config.toml
model = "sound classifier"
dataset = "acted Russian speech (Dusha)"
train_examples = 26041
noise_aug = 0.002
time_shift_ms = 50
n_mels = 64
hop_length = 160
input = "log_mel"
spec_augment = false
win_length = 512
targets = ["emotion"]
num_classes = 4
arch = "conformer"
norm = "layernorm"
hidden_act = "gelu"
mlp_ratio = 4
head_dim = 48
fused_qkv = false
qk_norm = false
layer_scale_init = 0.1
inner_norm = false
moe = "expert_choice"
num_experts = 64
moe_every = 1
expert_mlp_ratio = 0.5
experts_per_token = 2
shared_expert = true
subsampling = 4
layers = 10
width = 160
positions = "rope"
kernel_size = 15
loss = "cross_entropy"
residual_init = "zero_last"
optimizer = "adamw"
learning_rate = 0.0021
beta1 = 0.9
beta2 = 0.95
eps = 1e-06
max_grad_norm = 0.5
gradient_centralization = true
max_steps = 6300
batch_size = 64
epochs = 15.5
lr_schedule = "cosine"
final_lr_fraction = 0.01
warmup_steps = 180
weight_decay = 0.3
Rows from block 3 of a small sound classifier, named by matrix and row number. Rows with one number within an expert belong to one neuron, the router's apart. Each number is 128 + 32 x the weight over its row's rms, rounded and kept within 0 to 255. All counts start at 0. Numbers have three digits each.
After each expert's rows are labels from the 100 clips, of 14976, where the router gives the expert most weight on average: "strongest on" is what is common among them; "loudest band" is the band of the loudest frequency at the time of the peak. Only what is clearly more common there than usual is listed. The data: acted Russian speech (Dusha).
# router: router (model.blocks.3.mlp.router.weight, 64x160), inputs 120-159
# up: expert up (model.blocks.3.mlp.up, 64x80x160), inputs 120-159
# down: expert down (model.blocks.3.mlp.down, 64x160x80, transposed), outputs 120-159

# expert 60
router.60:113145166138144151145089113146063137137091124159073166099152135120088118162080128091142109138119151129135034173124124088
up.0:134184119145124118116090140108182148206149173079156161135103137119114144171166098122170069107117117116196108114136137138
down.0:136161179184123088143087114185125166070107169140170146167148154165109162099103140130079105106119133109116094132094069045
up.1:124095179142132130180124110167137097117024119154141153149099095195129077128125108126124144111151150073117107116114137063
down.1:123152164152147138103135087134105120146068071138080116089062160152171119151139086162056117168135122097121188156162113103
up.2:141137100088088163136114142149146072138160117130144120136124122111127120099151144082101137112088151123125133173183206161
down.2:148074074127140148078121168217147185127119142110096076203130111120129104140098097109140146076097109127168140110118125122
up.3:128147191136164132145134113106149155051092107118203131086127071123088124098160088124062076102138135101133167163127134022
down.3:142181055103145134148163134164172114179101098163162077168143104092160126110115115080154124120113148121193142105141072109
up.4:146127101124119105115140092122101112051157135103115167127117124194097104117105194123107049097146177183128156157078128102
down.4:077153103183115091114093139120090091111117121187111186089089163093186142148182081078128145114097089133129116190175135123
up.5:138141145132116191164111085183118114127204068144114076138157147089149196159116176130132161124108159059116147124136125136
down.5:110072104141112095062103097177087104131132162189111136119149073151141148077112183086110110164125110096108142079137134128
up.6:135105166127146148222083098125062146048112113134124138122111199158105138122182125108178118114129107095132218134127114090
down.6:152109124058126157117157107093178126134096136086093124104125192085153109172126177128135132127096114146143140175155133128
up.7:131138149126138114098180188076138181155195122109156085127141069078138113078113136153138125089117101117145152150135148183
down.7:141148115076015124174169129104082130091108092129126108163131154094168175168145145159100140144121121127158078177145064143
up.8:163067086166162144106143167121141057104143141164126137090107125169194173123048131115153165126114149101132152150111127139
down.8:126159179118112058111084080152096096114094129054088089162123134116187152097114186121137084162148109176157140168124170159
up.9:104141115143151142080161143116156073078155113098158186112156141194196149104135152111125143145137171140198137101131066147
down.9:135128117141109214147139120103140131131175059098049105138112151128136126107091135122130110125139148103125116087092148119
strongest on: emotion: angry
loudest band: 500 to 1000 Hz

# expert 48
router.48:131163130103186080127159104164087118138101130078155116147127121175149166137171109153097114143126094091080143092087110104
up.0:154135122125175121160146073122104088130091138065176137136104121186120160163163086124073119145144077088109167088119133105
down.0:133128166151086130175098144123134031165192094165214130131111128153212129169198122137155164112137119122121067143113133123
up.1:160085139133084112125131173156175172089179144134154093094098122047152077079072138113201180063124148148162124165152111185
down.1:138133085103113150089158132120145201126051154122038160126113119143046141085037156087130156097144153132145158122153105102
up.2:171108117127079180151065156139145095203152133131150147080120120149105079130095136044142163106183132159169062137159130151
down.2:106124110112160125070140133116137213099046148083014150126128109121047137090070134117096086118137146108136178140129127131
up.3:164116100142102157174076152082109111127141095134135157123119119085112028112091129068108106073149151151185101169161129193
down.3:108125084099128115085127101122116211087066150096038154142145127129045136106074120093086098135105124109156149146147131132
up.4:145139114115149112157150063114079086112101120064187153147111117180129153164168079134066112150161079094107176079108125099
down.4:156125172144118152175149127118116039143180116161242129129132118139206133196203122147160166135107128134139084136129123129
up.5:160142108104146118165151059110080082104110121068187136145093117181108140151156091145069108132142064077113169081114119101
down.5:152118163158105138173130116119134058173188103160218110123131122134217116170212123176171187149133145118111083124109120109
up.6:182063115083052193157118157121119118132150119102201155089131132077107122123130117080139148136128200147166052144148114164
down.6:084119085106176128094140128115124235079052144094038148127134140127030145084060128103095119124119149121133171110145133142
up.7:197092134132093173149083145122129108152135095128178153060121144151078109156105129078128110116139143134160095154157125170
down.7:089127079125167109073123145133127197084056156096033144152122126142019114088089125130107075101115130112146171131149131143
up.8:141102126084081174217129137104114128120170060138160156102129136054106040050112114089115128096120145163137124139153095156
down.8:076145092106173111092153123116143200080042117071056130142136144121051131114057126097099101121126135104118157110157140126
up.9:168101134124066128138104120110110139163167089122136146114144151087072029100120111077153104085116131130144103157169106150
down.9:094117074116180103081123112134137221087052121103054132121141116136036123087048136096097088125117141093136168115150129130
strongest on: emotion: neutral
loudest band: 4000 to 8000 Hz

# expert 16
router.16:147117169136099161135091079148071139158124148164079138117163129124124107157085096078155102115132166128151052157134109138
up.0:095145120116095130151142107135180110086085113107079126145093144157176179192187181147132151132088109174092155103104174122
down.0:071141119152159106136150134116148130133121104113113160189098130125123134128093110144159148176167118070185098067131134141
up.1:088123158156118084141120104125101130138138073112140181141124070124141186072156155153065091140131151126062154060084125119
down.1:158153126153106141138145099089135150084086169161110132079130090184114132124081144114134168139182150127137114133153173159
up.2:087138181170118187031108124148088129166099137138143038128121116099114127094119153088120135103159168141157106152076144166
down.2:180148092159116178181138141128096138167067127122140089139083135095119099104135074081146072138125126154179106131114112117
up.3:128106190152107148120101156145094122069162139156144097132123129104110085116102124146161120086204113127145186143128114120
down.3:142149096164142175116115155133103145193124082090088095164110141158082122168113112167186065077155104097133128110150150094
up.4:165115114067136170117168125136082177125098109109120140138088121132095147172159093129100116116167100184101110162202107158
down.4:087131123136151104141012128079120141167088098108167092102140116175155144158093147105150097126088162151112118087084142190
up.5:141191117119126140189088165104183145109106107094157131131140127152100196164166068135126128128067109056139107195193146153
down.5:095142165101137083053162133183153142110160139116105143117118208127153110099146186107138144063119118097148110081130151137
up.6:133120105125129151192171147122191083164145112205119154115094149143138105116102135120144097118133129205150108153183146121
down.6:127191160094197125151111105173115167180116098102113176107148111116094112116073140107107137099157107128052107094144148132
up.7:155151100182143140129186186086135127094130122090158088146112131104111163130119081207126107208090115104150104078168178092
down.7:085080099129130075098128136120139128176181151107113118123197104124137150164069135174126100122168141117154137134173128144
up.8:177121167128108110111171121135135162121077160108140177122138121164125155108098155147152158103078148152129124125129172116
down.8:110125138141161173097174130126172123133109135185127116141134076124147173082144138175165133114185158031141160095058128197
up.9:153154121071128117174136126156116145067152105163116140173112151135144124125141133108173095170148159115126129123041152103
down.9:133171166105087126091138109097153157109153073119119111121151165088164133144119114070130140100134141114088099109104138100
strongest on: emotion: angry
loudest band: 250 to 500 Hz

# expert 6
router.6:107146188129128142137101092132071130137087163170084140117150122133102114164095143073136091105100144122136069174099122120
up.0:107165088149089177145107110156111126098107121129134200125078157178158156147160132147079102114108133089130041145130120112
down.0:167152124114103131146145074145105133069134110111125107177106159115137132105125179091172106083089148105143094193110083156
up.1:150094141137150063157147137175106127127143119145128133125157122117159083112171126187129178195112124121089128136126131093
down.1:188088139114145191144180078075125125124089114167110174131104117132148166128101109128141129135115121095117130154142099140
up.2:104158111141119096094124178157124199099132081124140158125114085082155122144146096102130103132102063171113076176142082156
down.2:146048122125060150145138102102176129145124123127175088127099089122134124112117156077122142164091187109132072182137157120
up.3:104093101110151090094128101083133170098104101090134165136246147136150138116126138119072120181128136093053126143169106096
down.3:130125185119095144119116149134185127081179160092115120178142173140145177070175132160134156136097086121140115089146130112
up.4:156126166098112172098124124152128098134102130158090129061138178084162109113137084170106151140165190141146174112152156095
down.4:124107124091190104152101117053122117081162134129092172138102111152126086183100130135139190174169112147155107150181172117
up.5:112116139144113150171201167093157152138160120117152164125142151064099142131138151154126147101167158122100104149100131124
down.5:179138176115140105098155061172068117190149159128125136085048148146126110101121142144223126126106082160113090102141047124
up.6:163139135146108145127063118100131041190131102119162164105101145120087145104128088102060090118151080092138046102132128115
down.6:138067084107109104138121125179113082065145103112141149145098096147085149123085133099164078100084106148140145131143108102
up.7:126119173127209158156107114155161100075154155130153091174164123142141155156220135117078105112099110165130107152154128157
down.7:086084125083123116144106128153084123149154081130143158161127112190196154093094017129128125071096122114152160135077151099
up.8:091142105098080155108127145149114100151176176180180145112114105095160071117094186105177164127094133079119124179115084132
down.8:194210133129180188129098121082120164148142031167089190122110159113164109130110157072165145145132138203103172115142121139
up.9:174113209139132113142173085223085145140196147124133178111140160130126126138171127109115146125125121129156142152092106131
down.9:100204092130130102150090176139139104135111165131081147105165207124136097070104051143161077140157146111144140188064161079
strongest on: emotion: angry
loudest band: 500 to 1000 Hz

# expert 38
router.38:127123148129114173139101097139085117152100136148075155111138115149104120176073135101134121111121139136160055156136129111
up.0:113121082124126180193111145123057065146150077189106115158145076158164105171131094156097139147073121155088172114166131161
down.0:120164093086094083092087151140118125142157092141185105123120095136174114118138146165096160137116133130137096141149115154
up.1:164132160123106118165145148112106160120108132139087097128189175160091127117100094130182125104106127131078115192054117140
down.1:164130167132161084190098165165085144132124115094121124123076141130143155149156212111156146109138107140075110122154117156
up.2:206158135105180144101136167101110112121148146138108085108071148129097171104120166141109164055071112125060127119172151082
down.2:096124158148155177168135120145131113151204087094134092121059170131179125143128154129160109109187129122074096116124111077
up.3:194102111092105100142133104085174063163156131090126152133155090131182114158065187090123158119145056122134164129075103142
down.3:147149095100098143115151115129135198057097132105110107137081142049087135120119119083165109191126172140125083118128040144
up.4:139120145163104113132080120134134116185096164116109212196133063194068170163126129185096064157092184135101117126158174063
down.4:140128152168106065097170074135193115187094135116121117129115145107113148115184088142121156130073084060114137140107153178
up.5:153110150136103139121135156099114139099047152156087126138147086148093123161085175121121158122105134092189145105119114103
down.5:181119156174102179093148126072091122084168170173090111132134144120163147132072131126129136140077085115159152112151158093
up.6:153134082120137088162130153115091122110074084120079123123115100136152198134181159097103186155178121119150109111120095141
down.6:145126151170112163148160127078130077107068116102153131151115143073117092140109187118126030143169138121108177091073088126
up.7:109153140146090147169112120155165108107144136060172142134105134163129079135132141099141169191137163176145129052151127061
down.7:141156069129144145127053145120071195133170119123148126114125136119090104171153174124077127151137152121105089096103145122
up.8:179101096124125169125131224114157114105116099147078130093114157109127132116105162073203142127115102156102137165169135137
down.8:126092145103162157166078132131165089070170119103113101088161100124140133119082160140117145088145132125111076152090117176
up.9:184110114133125162113156139173102109192126090130124131105117137128121105160107197116206170134108121149129141144115139122
down.9:106133133112096139134149137154152140072183081132107122125192178116158091065079167104150102165144146096150173119156102146
strongest on: emotion: angry
loudest band: 500 to 1000 Hz

# expert 18
router.18:108103116186092130065099130100132093107085113155158104096107164102122146103092149095124147133180085138165151171172124187
up.0:092160140109166155144151144141093154118147117119085153161158084140138070096160097154062095160154075132093128085068139088
down.0:178151149144154093139141121127128076037132136082173107124130159125165108110215087195164179120149160119099133110015113139
up.1:153105178125144155165161137145125136163123130133085141131106135113063086169121138083166118152070208145106037150099147081
down.1:169127135118164099127175132140167071022129135111138108129118124139145112118225103201158162128112154102094135128051118121
up.2:116145100124181170144119122171079135164116128128063171128154114130144098156148143102122109149131130093107104081108131036
down.2:183125107116172104155136121115139083018128139090155113133106108124160142110219102206144178124135151112112139111032103123
up.3:134166139095167184118142133153099154110119111121049171136150086137115113120146136185066135157145094149126100057099142067
down.3:209114131114149090157156138153136081028146129078189115132143128132173104122199089168164175122118163142107115118023125124
up.4:119100115163086123089096134101140098099101097145160109098112168103113123095111130106111139102187096144162183162187127183
down.4:065126150135090159104102119140124198206131116172100146125130113126079144132042161078084089138148108137163110119222142130
up.5:202104097130130175094133122139148133070155100138145122111109120113128108107091128124148122085110184182114091152098121185
down.5:072146122126134088131132123119149130004146088159080132119158119108166117138146180098136169144116182112132147106102121127
up.6:159141187107169142133132134139135154124143119161064166134147129110120089131147123104113096116080186161093080137084142112
down.6:151119105105190097150129125121123053035131153122140117127116126140157122144222097180172179133149147106100131123045113113
up.7:095151192098189136154169156147116158124151156133114149143177118159093112099155107113049093135146070160093126120081127105
down.7:182132117130158110143146129123136071054129131092149118132137129109166120137246105191165170131125161112114140126034117097
up.8:145158097123165155132148125149067158163107113144047184138165094118120104153121137141111138155134110135108085080110160073
down.8:170125124115134090167135118153136077017137144079157123151112139126150129134212110194175189156122157135101149155035116131
up.9:130112119188089145072109134109143120100119114126166115108125165115129124097116147104098148119191110155146175166163141218
down.9:034153112145089165109113138118118208158120082180063156115151124116114159115020174024097096129096105133171098146218132139
strongest on: emotion: positive; emotion: angry
loudest band: 500 to 1000 Hz

# expert 37
router.37:154119182118130154142085125140129133116117122144084130076144139115147106161082111072175108076109176128142034142137118131
up.0:067092198101152121129079160129114073135139123096092173096141130156122125141107129172118105122119168104119098111126091097
down.0:099068147145134116098100145162164141122196142093124160164146124115137106167096145195110142093090114159124105142114178113
up.1:143109189071138104121106154114147118066167129123120111108106125112125105141127086116158119109091155108127078140140122103
down.1:053120137133172072132142127136118102129140104179161105131143125122131106093073107100093121099132122143144120105199151129
up.2:141126099169182137155103083161122146191131096105124167088145118146175184182107168127094140168179129154086143094130164159
down.2:107120107131089200081122135087131162101107149021074129100091139147118121150147135150161169143090214132159161141108140087
up.3:121128104127118083107123162076136158163128094169140146108130120094132081167101158175158186148135123096135139177149175140
down.3:119143154132101152161120094159124111162093135130137111119169176168102123119138119205140096166106065140196142110100169138
up.4:094133133161084151147179104145101179146098124192103152116122159103104118133142170122147130133196161158110166149135123086
down.4:153140106124094141110136123099124120181105117110058159075157171174110096104147106175168097107129106150092140142076139112
up.5:117162162071147096076159088168162113168109155146082169084132149176108143125126143110164154141138141128147117098093083116
down.5:176094106128161111142130143135170161137136110105106171155162085172120097183221124178143143099134144097153173149105126130
up.6:091149107112127146097088160068089190134075113130193111134144136098123132122123136108127136095110109105132161086046110198
down.6:137164113154123112161142069143114114114071137137168128124176127146106107096133094093096167133119157122194113188118107141
up.7:188129168127132086139106121092142086113146091138169108107091111097116173146150127087146157131097078120129090106135086154
down.7:136111136181110137109148121059092092146141099144097109085112128087120135123164124110157130131136135157133058082138101114
up.8:102130072120108118130150137155186139193087114128108075106123126111127138163109192159122102144133130095151110094141118126
down.8:181123144159167108157142082143139122080082106081078109119142106133102176141150140095170135099146092108089159159060113121
up.9:147088133106156126135091148123136105012146136122052087138094101120102132116150072120163093166094100110181084131128146094
down.9:103128134131148085153109149114172159154103139124148126083222086175140142109100086100074117159154128113135140159180163138
strongest on: emotion: positive
loudest band: 500 to 1000 Hz

# expert 47
router.47:103112159132133155149082113141114128157148110139063170120138105129110128138057120159116102116149116145147056140131111124
up.0:203111104120090114102061145105147105116105110131132155108100132138151160105091127127127115131081121082093111107140110129
down.0:158199148164173130100182131097106130047111140174143081135201093179158095135143142158078156114121063131139173147133148137
up.1:128107140086177179131164110141126122144120076116107149127193138146079131116137108202040095115158154068090085128115147131
down.1:163089114105050135157105105104173108147111130102164106157125132139055166145098114137107138161060112119151128131096120136
up.2:154118095094145142180154138138101101098151084073131111150116137147126112115108084170109164112126131108158139156141152133
down.2:145124109126096140159106120149101157168157127164167144047128131215126154094156083128143095145109141126089105089094081152
up.3:085195124155159145132142107078130134156160171159110143134114195078104086185111117124165117127129110154135102130078116205
down.3:082147166171178163124141108112177135193125144146125125096152089146128172139123152160087125121093121179143165121087127104
up.4:088088090100138113111099117140146072103107116157097150128158122140160116109190119175099159083098084133129090132131125132
down.4:063168125095153107159101159157159122087098164179087164084172180159192109111142103118115130117094131142115141063070122144
up.5:084100103177106163167135076178165085088097142122090173149140121158105138123116134124103102180172164164155112129236117143
down.5:154104106147098156121158164137108131094080149180198127153098167107078117131167111179105124145132091086123126131094150096
up.6:105102126096078163169147120089090108176099104136096094108133105129115143164096122166144121151138128117146152172119106156
down.6:163127129114098157108133132157150148198141085138176157080102136092033179048147145183132110124184151141104159154063085134
up.7:134113112147134103124129182129117158140106046114144158132122119179134157088109105158127153141095122123127116086150081125
down.7:128164150201186169124127168150112089098106140124110118141135074097124085121092047153136118154083128154102147049199133157
up.8:121146148118133145115117179107184112161111116160076147142121092093134113178168110139133122169126094070130074093117098167
down.8:140149111157227126152100137109134082090089139094162063095144072187166113130144089129129095169113119129148132109140104124
up.9:054104133146123185125133115071093156123093095161143140187155106113156153153186173129148134069135163156140131149174110131
down.9:096147180139124123164150093100155108121101143116161152102162141172182094112178144071162137142121153129085144170125142184
strongest on: emotion: angry
loudest band: 250 to 500 Hz

# expert 41
router.41:176115160114142122151146111135114115142167096139081172162112082103133112138093110176099126154116101112126054132069108121
up.0:196119100121127122123149144112161110135226068100126108186119130120143125156129136148117155156096140116099101094109106104
down.0:039094144146130158099140101106094130165090090135053149142120154106132086097061162070114176143097141111146179127183136097
up.1:020134193157124149135133121157105164123075125102116102109168130163171157140071131061152078103149177083104124095146128117
down.1:189119101124139063147083151175156074078102139104227137097139137114120137124159098184125126128142129157133137139125182118
up.2:216122072124105143106169159079174133087207066170087121132105089159098141141103145118145161106055130114127072135157136100
down.2:168137121129144146181099178129102056148166130099159162112164157159097144120135162078144190071094200084133141101151136113
up.3:109121058163177119088090155148151196096121164055168118163167140130111143093154114142142139102166176088136137128155149099
down.3:138094168095112120148184085152135075066161114084228112133141096117138231115153118200154117152083132092090136105124123093
up.4:119144159112120187193151095122132125117046134151113043177131116100100085058127135185177099080119100096148117107080129092
down.4:201107147160071156101105160145150134106161140165197113134123136093019102154176106122122104093169125158100138116078117141
up.5:109142162147130168101083101153140147128063089124097081085135170176104157122129133059159109136146158143109139128145124152
down.5:137067109081150132123130160110132093032112117115255116129155177121153179127185113183128117087138095121140172118105149100
up.6:067142151131142146124113115113173105101088124097089102112158093121172152082089115099096104078105138118135102129187095067
down.6:163141141113114055089133121105138129103147140100255116109131124135097157108170118161131164098141109140142099144086135147
up.7:111127095168171152140105154126120150169074161114114105088139113142142170140108155083145103171124186176077136102170194119
down.7:172126102131183086160099199154137043087148102083212173177109147111151080109150156139083108171122125119115140154100115121
up.8:073158151054186116161092124111135120116084172120098089115110122120132118101132110127138121079140141117134138158135089124
down.8:249123144125108144116153096112109137068135117114255106135079133098097091105160111192111100146159176152163140122127132156
up.9:067165157157169147083055105150081090139105128160105090092117115112104146136091095102119110091169087107161151122186157111
down.9:176109127137114117181099123124082176078103110121205143144170096101097177134164128189161125100193164159135170135087113124
strongest on: emotion: positive
loudest band: 250 to 500 Hz

# expert 24
router.24:126120159118126172118090092141111147140122126163068174107142108137109110153068111156113090139125140133159056131096130100
up.0:116139064089110118044106102114099144167149134108115139102134142091126114144110131092123106178176121186130095110135146181
down.0:147111066108130101147150109089063108255143114074146131121134109136058114129139136135130108133044149112143077149140122141
up.1:079100121121193104139111128132164142098172148125133114149128095113090096156181119101127102161102156213107128119138061123
down.1:124159112141176081088144145136119099099167108123054121136093152116115173151136135164162089137056106168154169084152114118
up.2:070123126101126124136117079143160092103161131083107085123122074212139115186116093045113115095139157138074145123154143080
down.2:089094169108135145184153113131110108082121123054179167108140118089145149095161142115062113118115119087122090142125098158
up.3:137155138070125149168191184128142097090150140094095127172102210136085145103136109120135139089191126125113086118073179183
down.3:132173117198051064108143151096162138162131147132151131115136104136128093181133088082166109093140155201149063098090165132
up.4:128099112159119104130154162133084168131139079087121212174094127183128131083092130145142115071133124099105133193127105099
down.4:191091102099154137193181149128101098131134156134113073121090113167090114169086162124145086105146133087115123168152132170
up.5:120124048118145148122131122114174151071095131150136127152111098138097104175144117176131135151129119181118164088089134123
down.5:095130071160101211108156104146185196152147139110135078129122135128155128086101091071124113118166129127139135061109084125
up.6:117137124126121135098132118107138155118106129141165177179095136175074085154144138175111150094107103084125134148124140121
down.6:128109112124015146171119120096115154156170148139094131125186117115056134120147183089117156155129101151130115123089154163
up.7:134090174139165135136086132153090067120147075099180182060125122105109078112149150079135186130145089145144153200091059104
down.7:154174096117170143115153130146120137087100161120128135145153129076104172169141118101099138197132081161083155142202162180
up.8:084147184132083082131122127117179146087141123109141101117159121109123144103112159162160175112110133156124102147110168125
down.8:112142165123167064083171106111187150090120045098081082120158173127127090118142122118128161124141169135115101083135115116
up.9:175138104119153136134159102135095185130142094069078161117165158103105143169120167170059141154099173091139129201130126122
down.9:123115094222157129086117161172040107108131166097093079126119177121095135128156057103155102093130138122127094149101092150
strongest on: emotion: positive
loudest band: 250 to 500 Hz

# expert 58
router.58:160095104095141171112081117121094122187091153079195180114104164074134159197114111114101131173173084130121109124118109140
up.0:178132067097129207096135141131105092176044169067211132151117152064129154177139123123114151159147099147116124141131094123
down.0:018111149107109076092084137114137157149201167166082162122133105158115137134095169193115157150101107151106097146151115148
up.1:102160182110156074139117113129145172049180068097088143124139119165126086107089124126108122070162131107115118139100054129
down.1:160154106126168142110153116072096071138074096068096102143103183143129156089168091094081048130109135130181106101080117124
up.2:135132091096146211115072129145121104171040140075214145135133120089133144134114137110096138180127109102116119076170099093
down.2:073135132129129085125107060126079131097158182138128161165124125118138092151054142206120138132118146118076131116166119143
up.3:062193155166193070091109147116151122132157127149040062141113132148146119126130115103101156094147085160112151120128107081
down.3:180139118167140209160127130080077100133133128099132070098164128138152105112209112095092121106171128103165118063124118111
up.4:167125097117160189127108122131111110180039164089245147139114119093136164160146086077073125163153083131142108133140096136
down.4:015134161109101094163101112129116165135200106106156164113154141122104151107062205168076158115097132144144110087160133158
up.5:073154153156137098153175142173135111080140104150037159116152135172158119113125143137135113053140116108088149114104150162
down.5:215141100115150169100131180140093137137065129081153120090118101142192131079180103078135140129086146145144149146071129140
up.6:115107136144103083137136115143158134097212102154106116151127171123114135050173165211158172140098098145106148115148131122
down.6:240041105155166149109129120124156117139118137137103114155133121149145141182202089080130103099104189127160148114110178083
up.7:099143138153078129126148116074171095045157064197078110167106152136109115101131125142109099021075119115196131122112147105
down.7:193133116154137219103116139119138082158118113070148088144127168110075131120187117056164119102123153139115171112095106107
up.8:136103105097112186103122125141113130173054177073235116140099136070144155139145121130100136181141121107091114088132106109
down.8:039106152141158048150108136171128122084139131177126162144148145142133140159116178171124164148119130130115123125192099141
up.9:118125175112107113144189067117131136137160109110083125146140140165131134102115127140168109055158099119159140157118125085
down.9:225125109126130170103124124175156102160073089070157060098104114133155108093173128021096087128144121122155086099118136115
strongest on: emotion: positive
loudest band: 250 to 500 Hz

# expert 1
router.1:112117149130141146152094111137086138154099139161103156106143123134149134184111141074134096114130165136131041179121106107
up.0:135127114130090114167103104137111104139122115097104173129116125115111150176082080094152095084134143166158112124134104072
down.0:187185140139168128120121149115134113137091135107104154162169149150139191128139149114152153130115103238125036152107126072
up.1:119116142118143141099108095131130118126171092117121162099132111136134151134156132142098096168103198136087130080139145107
down.1:153106062126093111114118111136097165115155149125093132157146106096092147097158125171174104125050149134130124083176081170
up.2:105103184159101152134124090154070131164077114172131140117095156085189092137160120111119143083146114129079164186099114129
down.2:175129137104127180186166109128100101061148106180183133082173123135185137123080184187173146100144097127144140187091082138
up.3:069136158118159113135090099128139129183165155143156092107147070138117153166155143124103084183177186159167136217071153107
down.3:068120194131107076063151125154143151113106111151192123132123147162153165169099167121201116123142076162128116166129089174
up.4:116202123148118102135128078153123139145125173154138095080049173103115170072145106095162139110136118122145169133163123110
down.4:229172129142102136129100070122090112129131197138120123178118151068074118129115134122186147103178097199096131108127108135
up.5:111124169081195093090164108098145124166131179130182111149079120109103075107127120177136096134157123158150111055185135121
down.5:083142084119148093085078088176108138116088110051175099106188189054099133158083149120096067169182186118192096133156078069
up.6:141119163116127169109101146107120140146168174098128136133122154121140167107108170172121155095094116107150151136104062134
down.6:100132105163114119154108162128151106105178153138083163171141112134143145171124164123175088094171089121091053057052103103
up.7:172127166093172059113112180141092152150143137167214128140139062165153118196106180126102187164189193072146167159139144164
down.7:132154108150090199109088147146154143120154111092143108130132130136107166086116081146159170143123141098122117195138077156
up.8:133107119118176077150078164119116143106109132133107127143109173168147123126146142055155112146086179062174125125173159155
down.8:120156087145172113108117145113101140195109135125118110119127136162064088108124137107193161139179178136127082125054077137
up.9:153137118148139134144108117164141173110113111146116125156181109143159170226093118162113148159073121133068164124159135125
down.9:108054088168149130105067123184118129162085145105150111126119151163108200099151110141101067143126168167157176163200069102
strongest on: emotion: angry
loudest band: 500 to 1000 Hz